Rows from block 3, named by matrix and row number. Rows with one number belong to one attention dimension. Each number is 200 + 30 x the weight over its row's rms, rounded and kept within 0 to 999. All counts start at 0. After the name is the row's rms in percent of the matrix's.
# v: attention query, key and value (stacked) (model.blocks.3.attn.qkv.weight, 768x256, the v third), inputs 0-127
# proj: attention output (model.blocks.3.attn.proj.weight, 256x256, transposed), outputs 0-127
v.112,113,197,199,236,200,183,195,162,233,205,151,193,182,207,242,229,252,157,195,191,244,186,231,184,189,223,162,218,220,200,188,194,200,210,168,215,272,148,211,132,190,143,173,205,202,229,227,205,173,222,231,195,180,192,223,138,208,244,193,156,184,213,226,200,201,201,186,186,220,205,182,153,257,199,226,190,161,174,176,192,238,209,209,213,167,185,168,214,164,197,197,198,240,236,233,218,205,186,173,270,186,164,205,186,156,153,203,220,191,164,219,209,159,199,171,193,163,140,174,165,216,130,227,196,243,211,239,233,155
v.113,102,205,228,236,135,242,238,170,194,157,194,213,234,171,227,245,227,189,153,211,212,193,180,173,209,182,216,219,200,245,178,174,207,249,225,147,168,225,205,198,282,172,210,206,197,180,244,245,192,174,154,181,227,219,204,200,185,248,110,188,152,211,269,195,158,254,210,187,194,241,276,185,224,207,228,249,187,122,158,251,169,180,191,234,229,210,219,224,173,265,220,233,176,176,227,238,194,177,217,211,175,192,230,177,221,261,219,152,240,164,260,202,188,256,230,223,213,224,241,219,188,177,215,196,143,172,251,198,191
v.114,107,175,237,213,285,140,133,170,200,150,210,221,220,195,223,185,245,207,167,175,172,205,137,175,180,247,194,252,210,168,209,208,204,229,172,220,204,177,223,173,243,163,206,204,220,189,148,174,229,177,187,236,209,192,198,212,200,104,194,217,170,184,194,236,137,178,205,201,205,217,195,210,196,201,233,205,169,196,211,193,134,200,177,192,195,187,255,182,197,243,195,176,199,248,219,265,172,206,226,204,173,167,172,165,180,248,251,254,160,187,232,214,190,219,190,214,155,153,186,264,191,236,221,163,229,182,226,233,255
v.115,108,210,196,208,207,204,248,131,210,231,210,152,265,231,205,222,184,160,203,151,130,191,197,197,175,143,246,189,194,201,201,177,234,209,234,196,147,182,185,218,256,176,232,131,197,227,146,207,220,227,289,218,186,159,211,190,176,198,190,224,198,180,181,168,239,212,202,228,233,181,203,182,187,201,160,172,233,191,163,161,214,162,179,255,244,196,203,263,205,209,226,233,166,161,124,174,174,202,180,196,195,202,201,234,193,196,213,159,223,261,231,239,162,200,197,203,180,167,214,226,210,208,189,135,203,189,213,183,214
v.116,114,212,210,152,187,184,262,202,171,150,158,183,267,167,176,209,163,232,211,187,224,169,168,195,243,232,228,211,210,254,205,177,188,202,199,269,186,212,214,195,200,202,186,184,204,199,198,163,210,182,153,192,201,212,179,212,171,227,207,215,202,184,177,233,183,204,198,203,174,233,162,207,223,137,217,275,198,146,198,195,192,230,232,162,157,165,186,181,216,213,178,204,203,209,200,181,236,206,266,217,227,217,204,210,271,158,178,187,163,204,181,196,195,211,180,189,204,229,259,230,200,162,170,206,204,240,214,216,178
v.117,109,136,210,180,216,185,259,227,169,219,199,191,209,209,185,191,238,204,237,229,210,239,257,204,219,253,205,219,191,162,252,190,189,178,213,179,152,209,223,204,192,218,180,202,188,168,164,242,209,226,171,179,212,185,224,186,168,199,200,207,208,224,171,190,225,255,222,188,176,196,187,200,196,277,227,195,217,241,284,243,202,148,133,201,248,209,153,183,186,148,189,241,154,151,230,207,226,190,193,214,223,172,201,235,176,176,182,105,191,181,222,170,215,168,192,183,173,223,198,195,259,182,176,162,180,205,183,190,193
v.118,108,165,216,178,160,180,239,229,202,180,213,170,164,174,241,170,232,202,244,118,227,214,171,187,230,194,251,187,205,193,199,175,163,217,179,223,172,179,191,208,169,198,276,252,207,182,180,221,235,169,214,223,204,195,186,220,183,140,144,191,246,174,166,201,217,219,171,205,163,190,173,196,210,187,238,284,203,251,201,210,200,184,149,213,143,219,172,222,123,167,216,242,232,197,172,155,201,189,223,283,192,229,167,209,242,188,255,128,203,196,233,215,174,115,220,245,184,221,243,179,175,244,204,142,243,239,225,226,187
v.119,105,183,228,168,205,200,147,236,201,122,210,171,236,221,199,218,229,258,209,209,219,140,219,163,127,199,193,197,208,188,141,195,196,193,167,196,220,163,207,139,192,186,196,155,257,253,203,217,249,206,209,151,163,201,234,211,239,205,151,201,201,184,187,205,187,194,176,248,242,218,193,272,197,203,168,179,161,199,224,205,190,224,226,189,242,181,196,189,201,180,182,247,193,170,177,192,218,205,203,234,207,183,261,200,186,209,229,217,168,153,150,225,163,224,175,161,202,205,224,240,251,215,221,191,177,193,237,233,193
v.120,115,214,236,227,245,131,170,180,186,213,236,201,211,226,210,230,187,160,214,230,218,193,204,175,231,220,205,167,174,189,183,189,138,205,178,179,157,214,226,180,224,160,188,195,196,174,224,189,228,155,202,200,183,229,177,174,178,198,149,237,210,227,193,232,178,246,161,181,192,178,221,239,167,208,173,225,240,214,160,190,201,168,174,216,183,210,198,189,203,190,230,208,183,214,184,235,190,263,220,239,245,254,213,204,252,151,199,204,113,202,177,199,183,185,187,205,244,255,170,183,136,224,195,200,231,179,240,217,178
v.121,112,166,194,244,165,246,184,220,209,234,194,254,151,228,225,216,204,157,194,194,233,243,198,228,209,188,245,242,215,200,188,225,165,162,239,223,197,220,150,178,138,164,220,159,224,178,208,230,182,217,213,210,142,211,181,162,135,185,215,207,215,160,192,224,189,273,164,253,174,193,194,222,210,230,203,166,232,242,137,201,190,184,200,196,207,136,167,227,251,216,220,188,259,179,179,228,204,203,196,125,190,193,229,194,211,190,165,175,254,165,187,165,171,163,199,159,140,185,234,198,231,157,180,231,227,161,216,214,175
v.122,112,205,248,237,205,189,237,216,210,166,222,185,209,203,184,162,215,243,175,196,184,178,211,188,211,184,208,220,209,211,219,231,185,175,231,104,213,217,193,246,195,182,234,182,163,173,209,211,157,205,152,248,191,217,200,227,198,170,200,214,281,214,187,262,151,138,126,202,150,227,219,196,187,182,196,160,211,195,166,228,190,230,198,234,211,209,155,149,209,163,153,174,224,202,206,191,245,172,213,167,241,254,169,201,222,224,196,142,163,201,120,146,150,176,230,197,226,186,190,218,230,163,173,205,219,221,247,212,180
v.123,120,229,197,196,215,201,189,196,141,226,192,181,201,184,156,240,245,211,198,189,189,188,236,235,209,192,200,185,217,190,217,207,162,180,162,152,200,206,216,219,230,179,224,195,197,222,192,188,268,213,211,190,282,158,194,201,168,255,183,204,198,217,235,175,219,268,156,247,177,193,183,210,209,188,198,231,185,177,243,221,264,163,202,230,214,199,172,227,188,236,174,174,201,177,216,213,198,155,219,238,248,170,216,187,235,199,206,223,194,229,225,135,179,260,222,193,226,219,169,130,149,201,225,196,182,216,183,200,243
v.124,104,187,275,196,214,195,156,162,158,187,243,212,218,162,132,228,216,202,185,207,209,250,194,182,208,210,270,174,169,127,175,236,201,198,217,202,175,172,213,187,216,175,261,165,208,204,231,210,223,199,214,269,222,211,159,217,119,212,149,174,201,204,180,85,222,234,223,167,182,207,190,176,230,181,227,272,235,174,179,204,154,227,245,196,233,200,202,160,135,199,187,233,204,286,188,199,207,244,191,219,209,186,209,250,227,216,200,185,229,236,177,169,174,148,189,173,155,197,212,242,217,217,204,239,184,179,221,251,234
proj.112,109,153,187,217,150,218,191,239,183,199,259,221,182,194,167,243,194,263,183,226,172,251,154,196,222,135,242,220,195,162,204,226,188,197,205,204,153,308,180,233,179,216,222,226,225,250,140,192,196,149,212,219,148,235,246,224,179,149,228,232,195,204,186,187,201,213,180,258,239,174,204,176,162,201,202,204,229,229,215,188,154,203,229,219,219,187,172,213,199,192,214,180,162,244,157,231,196,176,259,127,211,196,217,203,242,199,213,171,235,241,211,206,191,192,252,233,245,228,190,190,172,238,191,194,190,194,148,199,211
proj.113,103,195,235,197,235,159,150,250,150,229,224,169,165,226,162,187,178,218,202,203,214,179,189,228,179,201,219,176,179,210,201,209,214,206,161,194,221,219,209,217,158,218,189,215,209,235,159,186,201,173,227,247,163,209,212,227,159,187,241,182,193,191,136,213,250,150,162,216,206,165,151,200,179,226,216,154,188,261,201,115,204,231,165,165,196,228,243,187,247,222,194,182,193,227,190,201,210,216,230,200,228,169,200,212,199,185,147,210,197,223,128,195,215,223,203,189,219,200,167,215,216,207,198,210,257,208,135,188,169
proj.114,102,210,178,210,134,252,197,221,185,247,166,173,167,208,214,232,170,215,192,217,197,183,263,197,198,138,199,176,153,234,198,227,181,183,222,193,214,194,144,218,166,211,199,176,201,194,274,202,130,191,205,191,227,264,195,171,204,273,229,183,229,208,215,176,214,213,212,200,199,160,152,217,158,193,217,170,259,212,173,172,252,181,202,206,249,255,114,225,130,175,190,199,258,165,186,206,258,152,211,174,228,243,189,255,232,173,152,160,219,180,168,201,230,208,194,187,223,241,204,149,220,151,216,221,139,205,232,165,140
proj.115,101,206,226,219,135,206,154,229,182,181,152,273,166,139,182,165,224,176,180,262,233,242,178,216,217,222,192,164,187,178,271,184,170,177,203,225,253,217,198,173,205,205,188,264,171,190,224,191,176,192,145,159,186,239,183,236,222,189,214,220,192,260,254,213,190,165,187,202,199,238,189,187,229,162,200,244,184,177,220,222,192,213,228,134,160,164,201,157,162,220,181,169,234,195,180,186,247,221,218,208,222,193,240,192,209,156,173,211,144,211,142,123,209,233,236,201,250,257,166,166,186,209,238,249,186,202,209,182,149
proj.116,112,237,159,195,220,208,124,178,209,227,193,181,182,245,190,234,222,189,202,190,164,233,226,238,186,188,200,145,237,157,156,247,228,198,197,125,254,205,197,195,223,211,244,251,195,171,186,226,232,220,241,261,191,220,211,193,206,194,154,233,160,155,212,162,220,231,166,232,198,172,173,199,181,182,190,158,183,239,180,187,217,191,235,210,266,184,189,247,130,190,190,218,195,167,173,221,192,228,196,208,169,176,175,219,125,249,206,180,240,222,187,184,242,189,186,179,167,201,137,170,208,187,203,177,209,169,168,196,237
proj.117,110,239,154,196,211,200,196,191,185,218,246,179,226,192,208,206,172,199,201,147,209,235,139,199,171,167,212,162,224,227,182,206,195,270,142,209,224,228,184,198,216,169,172,257,167,212,195,200,234,149,214,206,200,175,163,217,203,194,209,207,197,202,212,183,171,151,181,204,244,208,189,207,219,187,177,271,170,181,173,159,201,208,276,233,158,179,248,190,204,251,192,192,251,237,160,160,194,184,211,232,197,231,193,181,225,215,189,262,244,171,176,226,188,243,269,218,170,180,219,168,135,199,158,224,202,176,163,197,207
proj.118,104,236,174,215,197,245,157,210,213,213,240,198,243,234,162,172,192,184,204,251,192,211,247,236,204,215,170,189,209,212,232,181,204,223,187,221,169,224,196,190,212,177,153,206,234,227,200,204,230,189,166,164,190,165,236,253,226,220,257,234,149,214,237,182,184,171,206,185,196,193,210,214,262,229,205,141,198,176,194,199,160,181,201,182,250,185,238,140,243,281,174,152,178,196,196,222,234,161,206,178,215,164,245,205,214,236,151,197,218,165,237,160,169,263,211,234,161,233,158,213,225,172,209,255,159,127,164,180,191
proj.119,098,189,159,240,192,217,209,222,210,222,211,202,200,179,206,174,185,165,177,196,163,269,160,216,277,186,185,223,256,192,267,198,229,224,189,204,190,185,231,193,189,204,219,203,194,161,198,208,126,246,208,295,224,202,153,211,158,197,220,260,189,211,240,199,229,166,188,152,156,194,215,132,175,205,203,167,181,233,192,192,215,204,147,220,155,208,216,250,194,208,223,215,193,192,193,192,188,230,223,161,199,194,123,175,183,213,179,175,239,213,241,204,242,187,225,208,239,203,223,177,153,192,204,210,208,232,203,126,204
proj.120,103,147,151,181,168,253,191,246,234,170,148,206,192,179,211,214,219,222,196,171,188,234,209,203,194,232,219,201,197,207,234,208,216,200,194,223,225,192,218,240,189,233,203,157,195,163,184,214,177,211,168,197,205,169,225,209,204,184,238,186,199,171,163,156,268,184,265,204,220,219,198,150,246,195,203,183,211,224,213,214,171,237,230,173,181,211,210,162,244,180,178,201,234,210,260,203,223,150,142,138,165,155,195,197,121,232,230,265,229,175,260,206,149,180,210,229,112,161,215,204,257,173,233,229,152,214,165,227,189
proj.121,108,245,230,175,217,192,263,206,204,152,204,170,212,196,162,182,217,280,201,222,186,175,191,208,226,190,130,170,217,177,223,144,211,190,189,188,218,193,248,211,188,233,182,305,242,215,175,188,209,229,169,206,202,200,191,242,230,252,185,235,205,221,178,216,216,186,155,172,152,200,198,143,235,180,214,217,133,217,229,197,229,187,253,169,216,248,231,207,135,191,226,167,149,217,135,217,236,179,226,233,224,191,188,177,180,238,232,184,158,184,196,188,201,176,203,203,219,228,176,191,211,219,191,182,239,182,162,203,235
proj.122,105,186,196,201,239,210,189,177,237,201,167,213,186,235,205,213,157,214,237,218,229,221,193,203,209,227,172,183,223,181,198,170,181,237,190,243,212,190,207,160,220,207,193,234,259,223,203,218,233,217,211,148,174,138,144,165,217,244,187,181,160,148,195,152,228,220,237,178,262,158,189,223,227,214,248,187,196,231,214,147,174,144,274,147,180,167,222,277,195,221,252,204,195,152,186,214,156,208,195,211,160,209,200,198,206,225,256,194,221,181,249,232,247,154,158,204,193,217,187,193,207,210,199,245,225,182,190,196,211
proj.123,115,209,159,156,191,133,228,213,210,182,189,189,252,198,202,181,118,184,203,233,194,240,181,201,202,227,222,189,206,162,154,217,200,208,215,208,227,195,208,196,206,238,159,215,228,175,192,224,225,179,185,196,171,182,196,212,255,167,250,216,225,145,129,203,161,190,251,166,203,189,160,209,226,147,197,222,194,210,173,168,191,244,185,185,184,174,222,210,174,184,194,171,174,195,216,147,204,225,205,226,161,218,200,219,189,192,205,193,231,201,165,246,230,181,200,216,180,203,216,239,224,145,218,211,171,159,216,182,176
proj.124,103,214,127,183,170,190,192,226,206,215,197,169,181,223,213,191,194,170,233,220,199,133,232,256,225,222,172,179,192,267,224,192,193,174,187,200,225,207,224,199,191,227,163,278,195,250,203,184,187,171,219,178,189,192,245,206,257,207,234,210,202,163,200,262,193,169,234,285,172,228,161,217,177,147,194,140,174,147,187,218,272,169,163,206,175,240,164,265,281,224,228,216,204,149,253,210,208,183,255,170,212,215,210,159,233,186,205,194,196,173,196,223,255,241,225,232,218,188,180,180,200,199,196,168,182,201,184,142,221