{
  "train_examples": 155796,
  "norm_position": "pre",
  "bias": "qkv",
  "qk_norm": false,
  "positions": "sincos",
  "orthogonalizer": "polar_express",
  "max_grad_norm": 3.0,
  "lr_schedule": "cosine",
  "warmup_steps": 4340
}
Rows from block 3, named by matrix and row number. Rows with one number belong to one attention dimension. Each number is 50 + 10 x the weight over the matrix's rms, rounded and kept within 0 to 99. All counts start at 0.
# v: attention query, key and value (stacked) (model.blocks.3.attn.qkv.weight, 768x256, the v third), inputs 0-127
# proj: attention output (model.blocks.3.attn.proj.weight, 256x256, transposed), outputs 0-127
v.67:33 46 35 49 52 59 44 31 48 43 57 39 59 55 64 57 40 44 64 47 33 49 58 46 57 52 53 54 52 64 49 51 54 53 36 47 41 48 46 44 61 69 58 37 59 49 39 41 44 50 54 62 57 46 51 54 56 44 38 52 51 43 58 35 40 54 49 57 31 42 53 41 33 63 57 66 47 54 68 47 57 51 42 65 61 50 53 40 48 51 37 57 50 51 70 55 54 54 53 55 35 39 64 46 55 58 34 49 58 49 37 59 36 52 57 49 43 62 39 57 43 42 60 43 37 49 57 55
v.68:50 74 42 44 52 47 47 49 57 49 48 64 56 50 59 50 38 45 53 61 41 59 52 50 62 61 59 51 71 44 56 40 55 38 46 56 58 47 47 65 70 52 68 50 58 54 38 55 44 42 41 65 39 50 64 41 52 55 39 59 43 59 59 45 53 43 48 46 55 41 61 52 54 65 43 40 44 52 48 51 48 44 45 45 57 56 40 42 29 42 43 35 45 47 31 46 37 52 40 42 42 48 49 53 78 52 41 55 51 37 53 54 61 50 54 43 45 55 61 56 57 42 61 55 51 40 52 49
v.69:51 59 42 49 56 58 46 55 50 50 58 55 52 56 52 49 65 48 38 45 35 56 53 55 47 45 53 50 37 50 37 47 46 45 51 65 51 50 50 49 50 49 45 36 45 29 66 77 58 52 45 58 35 76 49 59 59 58 48 31 52 48 38 44 48 60 68 41 48 46 54 75 43 63 39 46 50 59 41 47 44 49 50 49 50 49 35 46 51 43 49 43 62 57 46 42 54 56 44 53 51 57 57 53 60 58 43 37 48 39 49 57 56 42 45 55 48 51 41 64 62 52 44 58 48 51 56 49
v.70:46 53 35 50 60 46 58 54 37 46 52 53 37 62 34 61 36 59 50 41 42 47 57 36 53 53 54 44 46 46 50 50 52 46 48 52 49 54 39 59 48 57 47 47 67 34 43 37 57 54 52 42 44 62 48 42 61 43 55 59 54 48 43 53 58 61 57 49 49 37 42 62 37 47 54 44 41 41 51 43 46 54 57 56 60 42 50 48 64 53 63 61 57 50 49 48 51 45 47 53 48 64 38 48 73 56 51 57 34 47 48 58 52 59 43 50 61 40 52 43 51 60 48 44 54 49 43 54
v.71:55 42 47 50 48 57 55 55 58 33 40 44 47 40 60 54 62 44 49 44 59 47 55 45 52 55 67 51 41 48 58 52 48 45 53 63 51 42 57 54 40 52 48 51 47 52 55 44 52 51 65 51 55 29 45 54 35 51 56 55 60 59 50 58 67 59 54 54 39 50 60 62 38 50 50 49 51 51 55 37 47 62 51 46 28 46 44 51 35 61 38 61 49 52 48 56 39 55 46 51 58 59 49 47 55 68 39 45 48 49 43 38 55 45 38 55 38 63 71 53 52 56 48 50 63 59 49 58
v.72:42 38 31 43 65 45 51 59 47 43 45 51 42 55 33 51 41 50 47 38 55 40 41 52 59 49 50 41 43 54 49 50 43 39 48 49 39 60 49 45 55 43 40 68 68 48 57 41 45 47 53 52 49 38 45 46 49 36 54 58 46 57 49 58 51 57 35 51 57 46 46 50 52 33 45 35 43 53 41 38 47 44 60 55 45 42 43 43 43 63 45 65 44 54 59 49 34 44 36 45 59 70 56 35 52 50 55 54 51 47 61 35 53 61 49 45 41 61 42 51 52 53 59 46 52 56 36 37
v.73:41 50 65 47 60 36 45 62 59 50 50 46 58 38 62 48 41 24 45 45 63 60 50 49 50 45 46 57 29 53 39 43 52 57 67 63 38 46 54 79 47 55 33 48 45 48 54 36 54 49 53 73 59 40 47 51 41 54 46 61 47 49 49 50 52 61 56 38 47 52 52 42 53 37 62 59 42 37 64 55 48 51 49 59 49 48 43 45 50 40 43 66 51 47 57 56 47 52 57 49 62 42 46 56 48 41 74 46 67 57 52 49 50 51 55 63 32 62 46 47 56 49 57 46 47 62 61 62
v.74:40 56 53 53 57 42 52 44 51 49 62 58 59 43 35 48 50 59 50 34 39 38 53 56 43 52 52 39 60 48 57 48 56 43 75 44 46 48 48 53 46 41 46 42 54 54 40 55 45 50 51 50 52 57 49 54 67 46 43 50 58 56 50 45 54 65 46 45 32 50 54 55 61 55 49 54 55 41 47 44 55 60 48 58 53 60 48 47 50 51 64 44 39 46 66 31 55 47 55 35 53 60 44 36 40 49 40 62 36 64 45 52 58 50 49 37 39 48 43 42 50 46 36 37 36 61 65 46
v.75:47 49 72 62 56 53 41 58 55 41 44 49 49 55 57 45 56 55 68 56 54 40 56 48 49 40 53 52 39 46 55 47 63 54 53 51 48 57 48 56 48 44 57 50 45 59 58 60 52 51 56 45 50 56 49 38 33 58 47 36 65 43 62 35 57 31 55 54 48 43 52 62 45 47 48 51 44 40 48 50 50 61 48 61 63 43 54 38 65 47 49 56 66 51 50 56 40 64 45 49 50 33 50 61 50 68 50 46 53 28 59 43 42 48 52 36 46 44 46 31 47 52 39 60 49 38 37 60
v.76:53 44 51 29 40 51 46 35 38 45 53 57 56 50 48 55 58 45 48 50 55 56 41 32 46 51 52 47 56 52 49 32 52 45 51 52 58 48 59 53 56 58 51 46 46 50 43 59 67 61 55 56 43 43 40 43 52 61 66 36 60 46 43 42 54 57 40 35 46 49 42 54 61 41 55 48 45 56 54 70 55 49 50 57 42 57 39 70 65 51 51 51 46 42 52 49 44 40 44 61 50 58 40 30 41 49 37 49 49 49 44 44 51 50 49 63 37 54 44 44 40 55 42 50 65 53 53 42
v.77:51 49 41 63 54 50 54 33 50 67 47 33 47 56 52 48 50 46 44 44 41 43 56 49 55 60 50 58 50 48 57 52 45 56 43 45 50 45 44 51 49 63 48 65 38 32 49 43 66 43 51 56 56 58 51 41 43 64 54 44 52 41 46 55 53 49 57 51 60 66 52 48 52 52 32 51 47 35 36 48 47 44 63 48 59 54 55 50 31 28 36 43 66 38 53 52 46 54 54 49 61 55 46 49 50 53 58 62 55 44 39 45 39 42 44 40 65 45 46 59 51 52 36 52 47 64 39 46
v.78:45 49 57 60 52 45 55 62 39 40 46 53 42 54 56 55 57 40 43 37 59 64 41 59 45 54 42 54 47 57 42 52 38 63 45 45 60 52 53 60 52 53 48 40 49 56 47 49 39 54 54 48 47 43 35 49 44 52 44 48 50 48 47 46 60 49 48 58 61 50 40 50 45 32 53 39 44 61 45 58 35 56 41 45 58 40 52 39 57 44 38 69 53 47 42 53 70 55 50 42 37 52 35 31 62 32 51 50 37 59 40 52 64 41 59 58 57 57 53 50 54 39 47 46 50 41 47 33
v.79:56 45 63 33 47 47 53 49 44 42 52 40 37 57 56 56 47 45 57 47 60 58 53 52 37 39 70 46 57 69 55 38 41 40 46 39 44 44 51 55 55 50 45 38 74 50 58 40 42 35 45 56 60 41 44 37 49 48 49 43 56 50 59 35 53 28 53 57 67 40 60 45 46 62 51 50 58 60 56 44 48 56 65 43 46 47 28 53 57 56 51 47 42 45 52 50 34 56 39 63 38 44 48 45 36 59 46 48 62 47 66 57 41 56 44 62 53 56 43 50 47 52 55 54 48 50 58 39
proj.67:76 67 56 58 51 45 51 55 56 49 46 51 54 61 42 51 49 70 46 45 66 38 55 61 34 45 43 37 56 32 55 41 43 41 44 50 55 44 52 44 55 50 46 58 60 49 73 55 60 54 44 25 49 57 50 41 49 50 46 46 37 49 42 66 53 41 54 49 54 62 52 51 53 38 45 56 53 47 36 44 46 62 73 43 48 49 32 63 53 44 59 56 49 42 55 59 46 51 59 48 56 46 50 63 45 38 60 48 48 47 80 46 55 50 49 49 54 43 68 51 49 50 51 61 51 67 56 60
proj.68:71 46 52 64 49 69 50 53 50 64 49 40 45 58 52 51 51 51 41 37 59 50 47 48 48 46 39 53 45 48 59 44 38 52 52 46 48 45 52 35 44 52 36 42 48 32 74 46 53 60 48 46 42 45 53 40 52 46 34 55 58 49 58 45 57 45 45 44 40 59 48 69 41 41 51 50 34 61 61 52 72 43 46 54 51 47 48 53 58 72 43 75 48 48 62 60 55 60 33 55 51 35 54 56 40 47 59 35 52 42 52 46 49 43 48 63 61 55 53 59 54 54 51 39 42 70 50 63
proj.69:49 41 48 47 36 48 41 47 49 46 54 63 44 55 56 38 40 50 47 42 51 42 54 33 35 47 50 72 61 37 63 40 63 59 44 50 46 46 52 50 52 43 57 50 40 69 44 37 53 72 35 54 54 42 45 50 48 54 42 69 53 55 54 56 55 36 43 50 46 50 49 42 39 39 60 38 56 45 57 60 39 52 56 50 47 51 58 64 64 41 53 66 42 39 53 77 43 45 46 55 40 51 55 46 56 40 61 48 55 55 62 49 54 52 49 53 71 50 62 45 45 42 53 43 48 63 52 55
proj.70:61 55 64 63 44 46 43 45 51 66 46 42 50 39 50 49 64 41 46 61 51 50 41 66 37 42 47 61 60 47 37 47 39 63 50 54 49 40 50 38 52 29 53 59 27 52 55 44 30 42 46 51 57 40 56 66 33 67 54 37 45 42 52 51 48 51 44 57 48 64 56 34 65 52 37 59 67 57 54 53 53 48 59 53 47 54 54 61 50 42 55 20 44 50 58 46 53 55 59 59 59 43 63 41 41 38 51 46 60 57 61 63 49 42 43 39 41 46 49 64 47 61 58 47 55 60 48 47
proj.71:48 57 58 39 60 44 40 50 46 49 47 52 47 64 48 43 45 54 44 42 61 52 42 49 55 46 44 41 56 70 45 56 63 53 50 44 48 47 46 35 62 57 58 50 49 50 47 52 52 57 42 60 41 53 42 41 57 45 49 42 55 48 55 42 33 60 51 49 57 48 47 38 61 47 69 42 53 32 50 67 50 37 53 52 49 61 59 40 48 43 45 45 50 58 47 55 59 41 51 37 38 46 49 54 48 43 65 46 51 55 57 53 52 55 47 39 55 47 38 49 56 52 51 39 48 41 49 38
proj.72:59 51 61 58 61 42 50 52 58 44 48 45 47 39 42 54 71 53 60 46 45 47 62 53 51 50 51 45 56 46 58 67 48 49 45 49 58 55 47 38 38 42 52 52 62 41 55 67 56 52 51 50 69 58 55 61 46 61 51 32 55 38 47 62 44 48 57 51 44 51 45 53 48 69 40 49 73 57 48 62 56 44 46 50 60 42 60 49 64 53 41 38 52 56 50 41 52 60 71 45 36 48 56 55 40 54 47 49 34 40 61 64 47 41 45 49 49 56 40 50 35 66 37 43 55 37 58 71
proj.73:54 54 57 46 48 60 55 46 39 55 55 41 45 63 39 52 69 60 55 53 55 52 53 52 50 51 59 44 58 53 49 58 60 44 46 48 47 58 48 37 41 49 55 57 48 54 32 56 54 52 56 44 42 59 51 56 55 60 34 48 47 45 48 41 48 48 49 57 54 40 45 74 58 61 46 24 66 52 36 38 59 47 37 35 49 54 58 60 46 54 41 49 46 48 52 57 54 47 45 36 39 71 53 49 45 49 27 48 53 47 36 38 55 43 39 42 61 50 51 57 60 47 53 49 51 40 45 39
proj.74:58 58 43 54 46 58 40 49 51 42 52 40 44 51 50 41 60 59 47 53 40 39 50 40 45 49 63 48 50 47 35 44 56 65 33 56 46 54 32 39 50 49 41 60 64 49 59 53 62 61 46 39 56 45 47 54 40 53 56 52 36 48 45 64 45 47 56 61 53 59 52 30 42 42 61 55 40 39 42 52 42 47 52 50 39 49 41 57 52 56 36 62 57 42 50 64 38 51 59 60 42 39 57 62 55 61 45 48 59 38 63 60 41 46 61 51 53 52 56 47 49 53 51 64 62 37 55 70
proj.75:48 45 37 45 52 53 59 46 45 53 51 42 59 55 50 53 61 49 58 67 49 56 48 63 46 51 53 52 53 47 29 44 45 49 63 59 63 41 58 46 45 60 49 51 42 42 52 35 46 49 39 58 45 35 48 62 60 52 47 60 39 65 42 60 48 56 48 51 51 44 50 50 47 45 56 58 53 57 55 54 48 48 57 34 35 51 49 54 42 62 43 44 39 39 52 40 53 54 62 50 47 67 56 53 43 30 53 53 60 55 39 49 53 60 48 65 45 50 61 65 53 41 51 55 46 54 69 49
proj.76:57 57 45 64 57 49 42 54 53 53 37 45 47 50 62 43 48 47 46 48 40 37 55 45 56 46 54 58 42 44 55 57 46 58 52 57 34 58 47 37 50 45 55 46 47 56 47 38 38 43 42 45 48 54 56 57 50 53 43 67 45 48 63 54 50 43 63 62 50 63 63 33 51 50 48 43 55 49 49 50 48 62 47 67 48 45 58 48 38 40 46 49 47 62 50 51 51 47 62 42 37 36 54 65 62 55 62 48 52 42 60 59 51 45 45 48 54 55 51 57 48 58 36 42 44 44 44 63
proj.77:55 45 57 43 41 60 47 54 64 47 50 56 52 47 42 57 45 56 53 59 50 46 41 55 40 54 46 56 43 49 47 55 55 50 53 65 60 56 46 55 46 39 54 38 61 52 61 48 37 53 54 52 46 39 54 47 49 48 64 48 30 58 53 47 41 53 60 41 51 44 51 44 40 61 59 66 45 53 60 43 56 57 48 38 35 39 50 48 65 56 57 45 40 44 46 48 57 41 49 51 47 51 59 37 55 50 46 38 40 62 66 61 50 60 50 56 41 38 56 48 52 53 67 44 57 51 61 40
proj.78:50 60 40 41 45 52 56 46 55 74 49 44 59 42 45 56 29 41 60 50 46 47 42 56 43 48 58 54 65 45 50 47 69 56 61 36 47 48 46 48 45 49 47 60 51 40 40 50 54 46 47 55 51 48 62 53 48 50 48 39 47 55 46 42 45 47 43 41 38 33 56 57 50 56 68 59 59 29 42 45 62 65 55 43 49 51 51 51 53 43 64 47 50 52 58 48 45 40 56 67 60 72 52 52 45 56 56 50 72 46 35 46 38 69 41 53 53 33 47 48 48 56 53 47 47 44 62 45
proj.79:40 43 36 49 70 41 55 57 69 30 42 48 65 59 44 60 51 70 50 58 53 35 51 54 43 50 41 55 41 32 44 53 71 67 50 56 52 55 36 32 52 52 47 50 50 42 57 58 60 55 49 34 57 64 42 47 51 54 44 62 41 50 41 63 52 60 42 25 41 55 45 52 38 46 38 52 41 64 41 55 53 46 50 50 48 59 67 43 40 59 55 51 64 62 64 44 54 56 53 40 36 59 40 54 58 36 56 58 53 50 34 66 68 43 61 50 52 47 61 61 39 54 32 41 48 35 39 67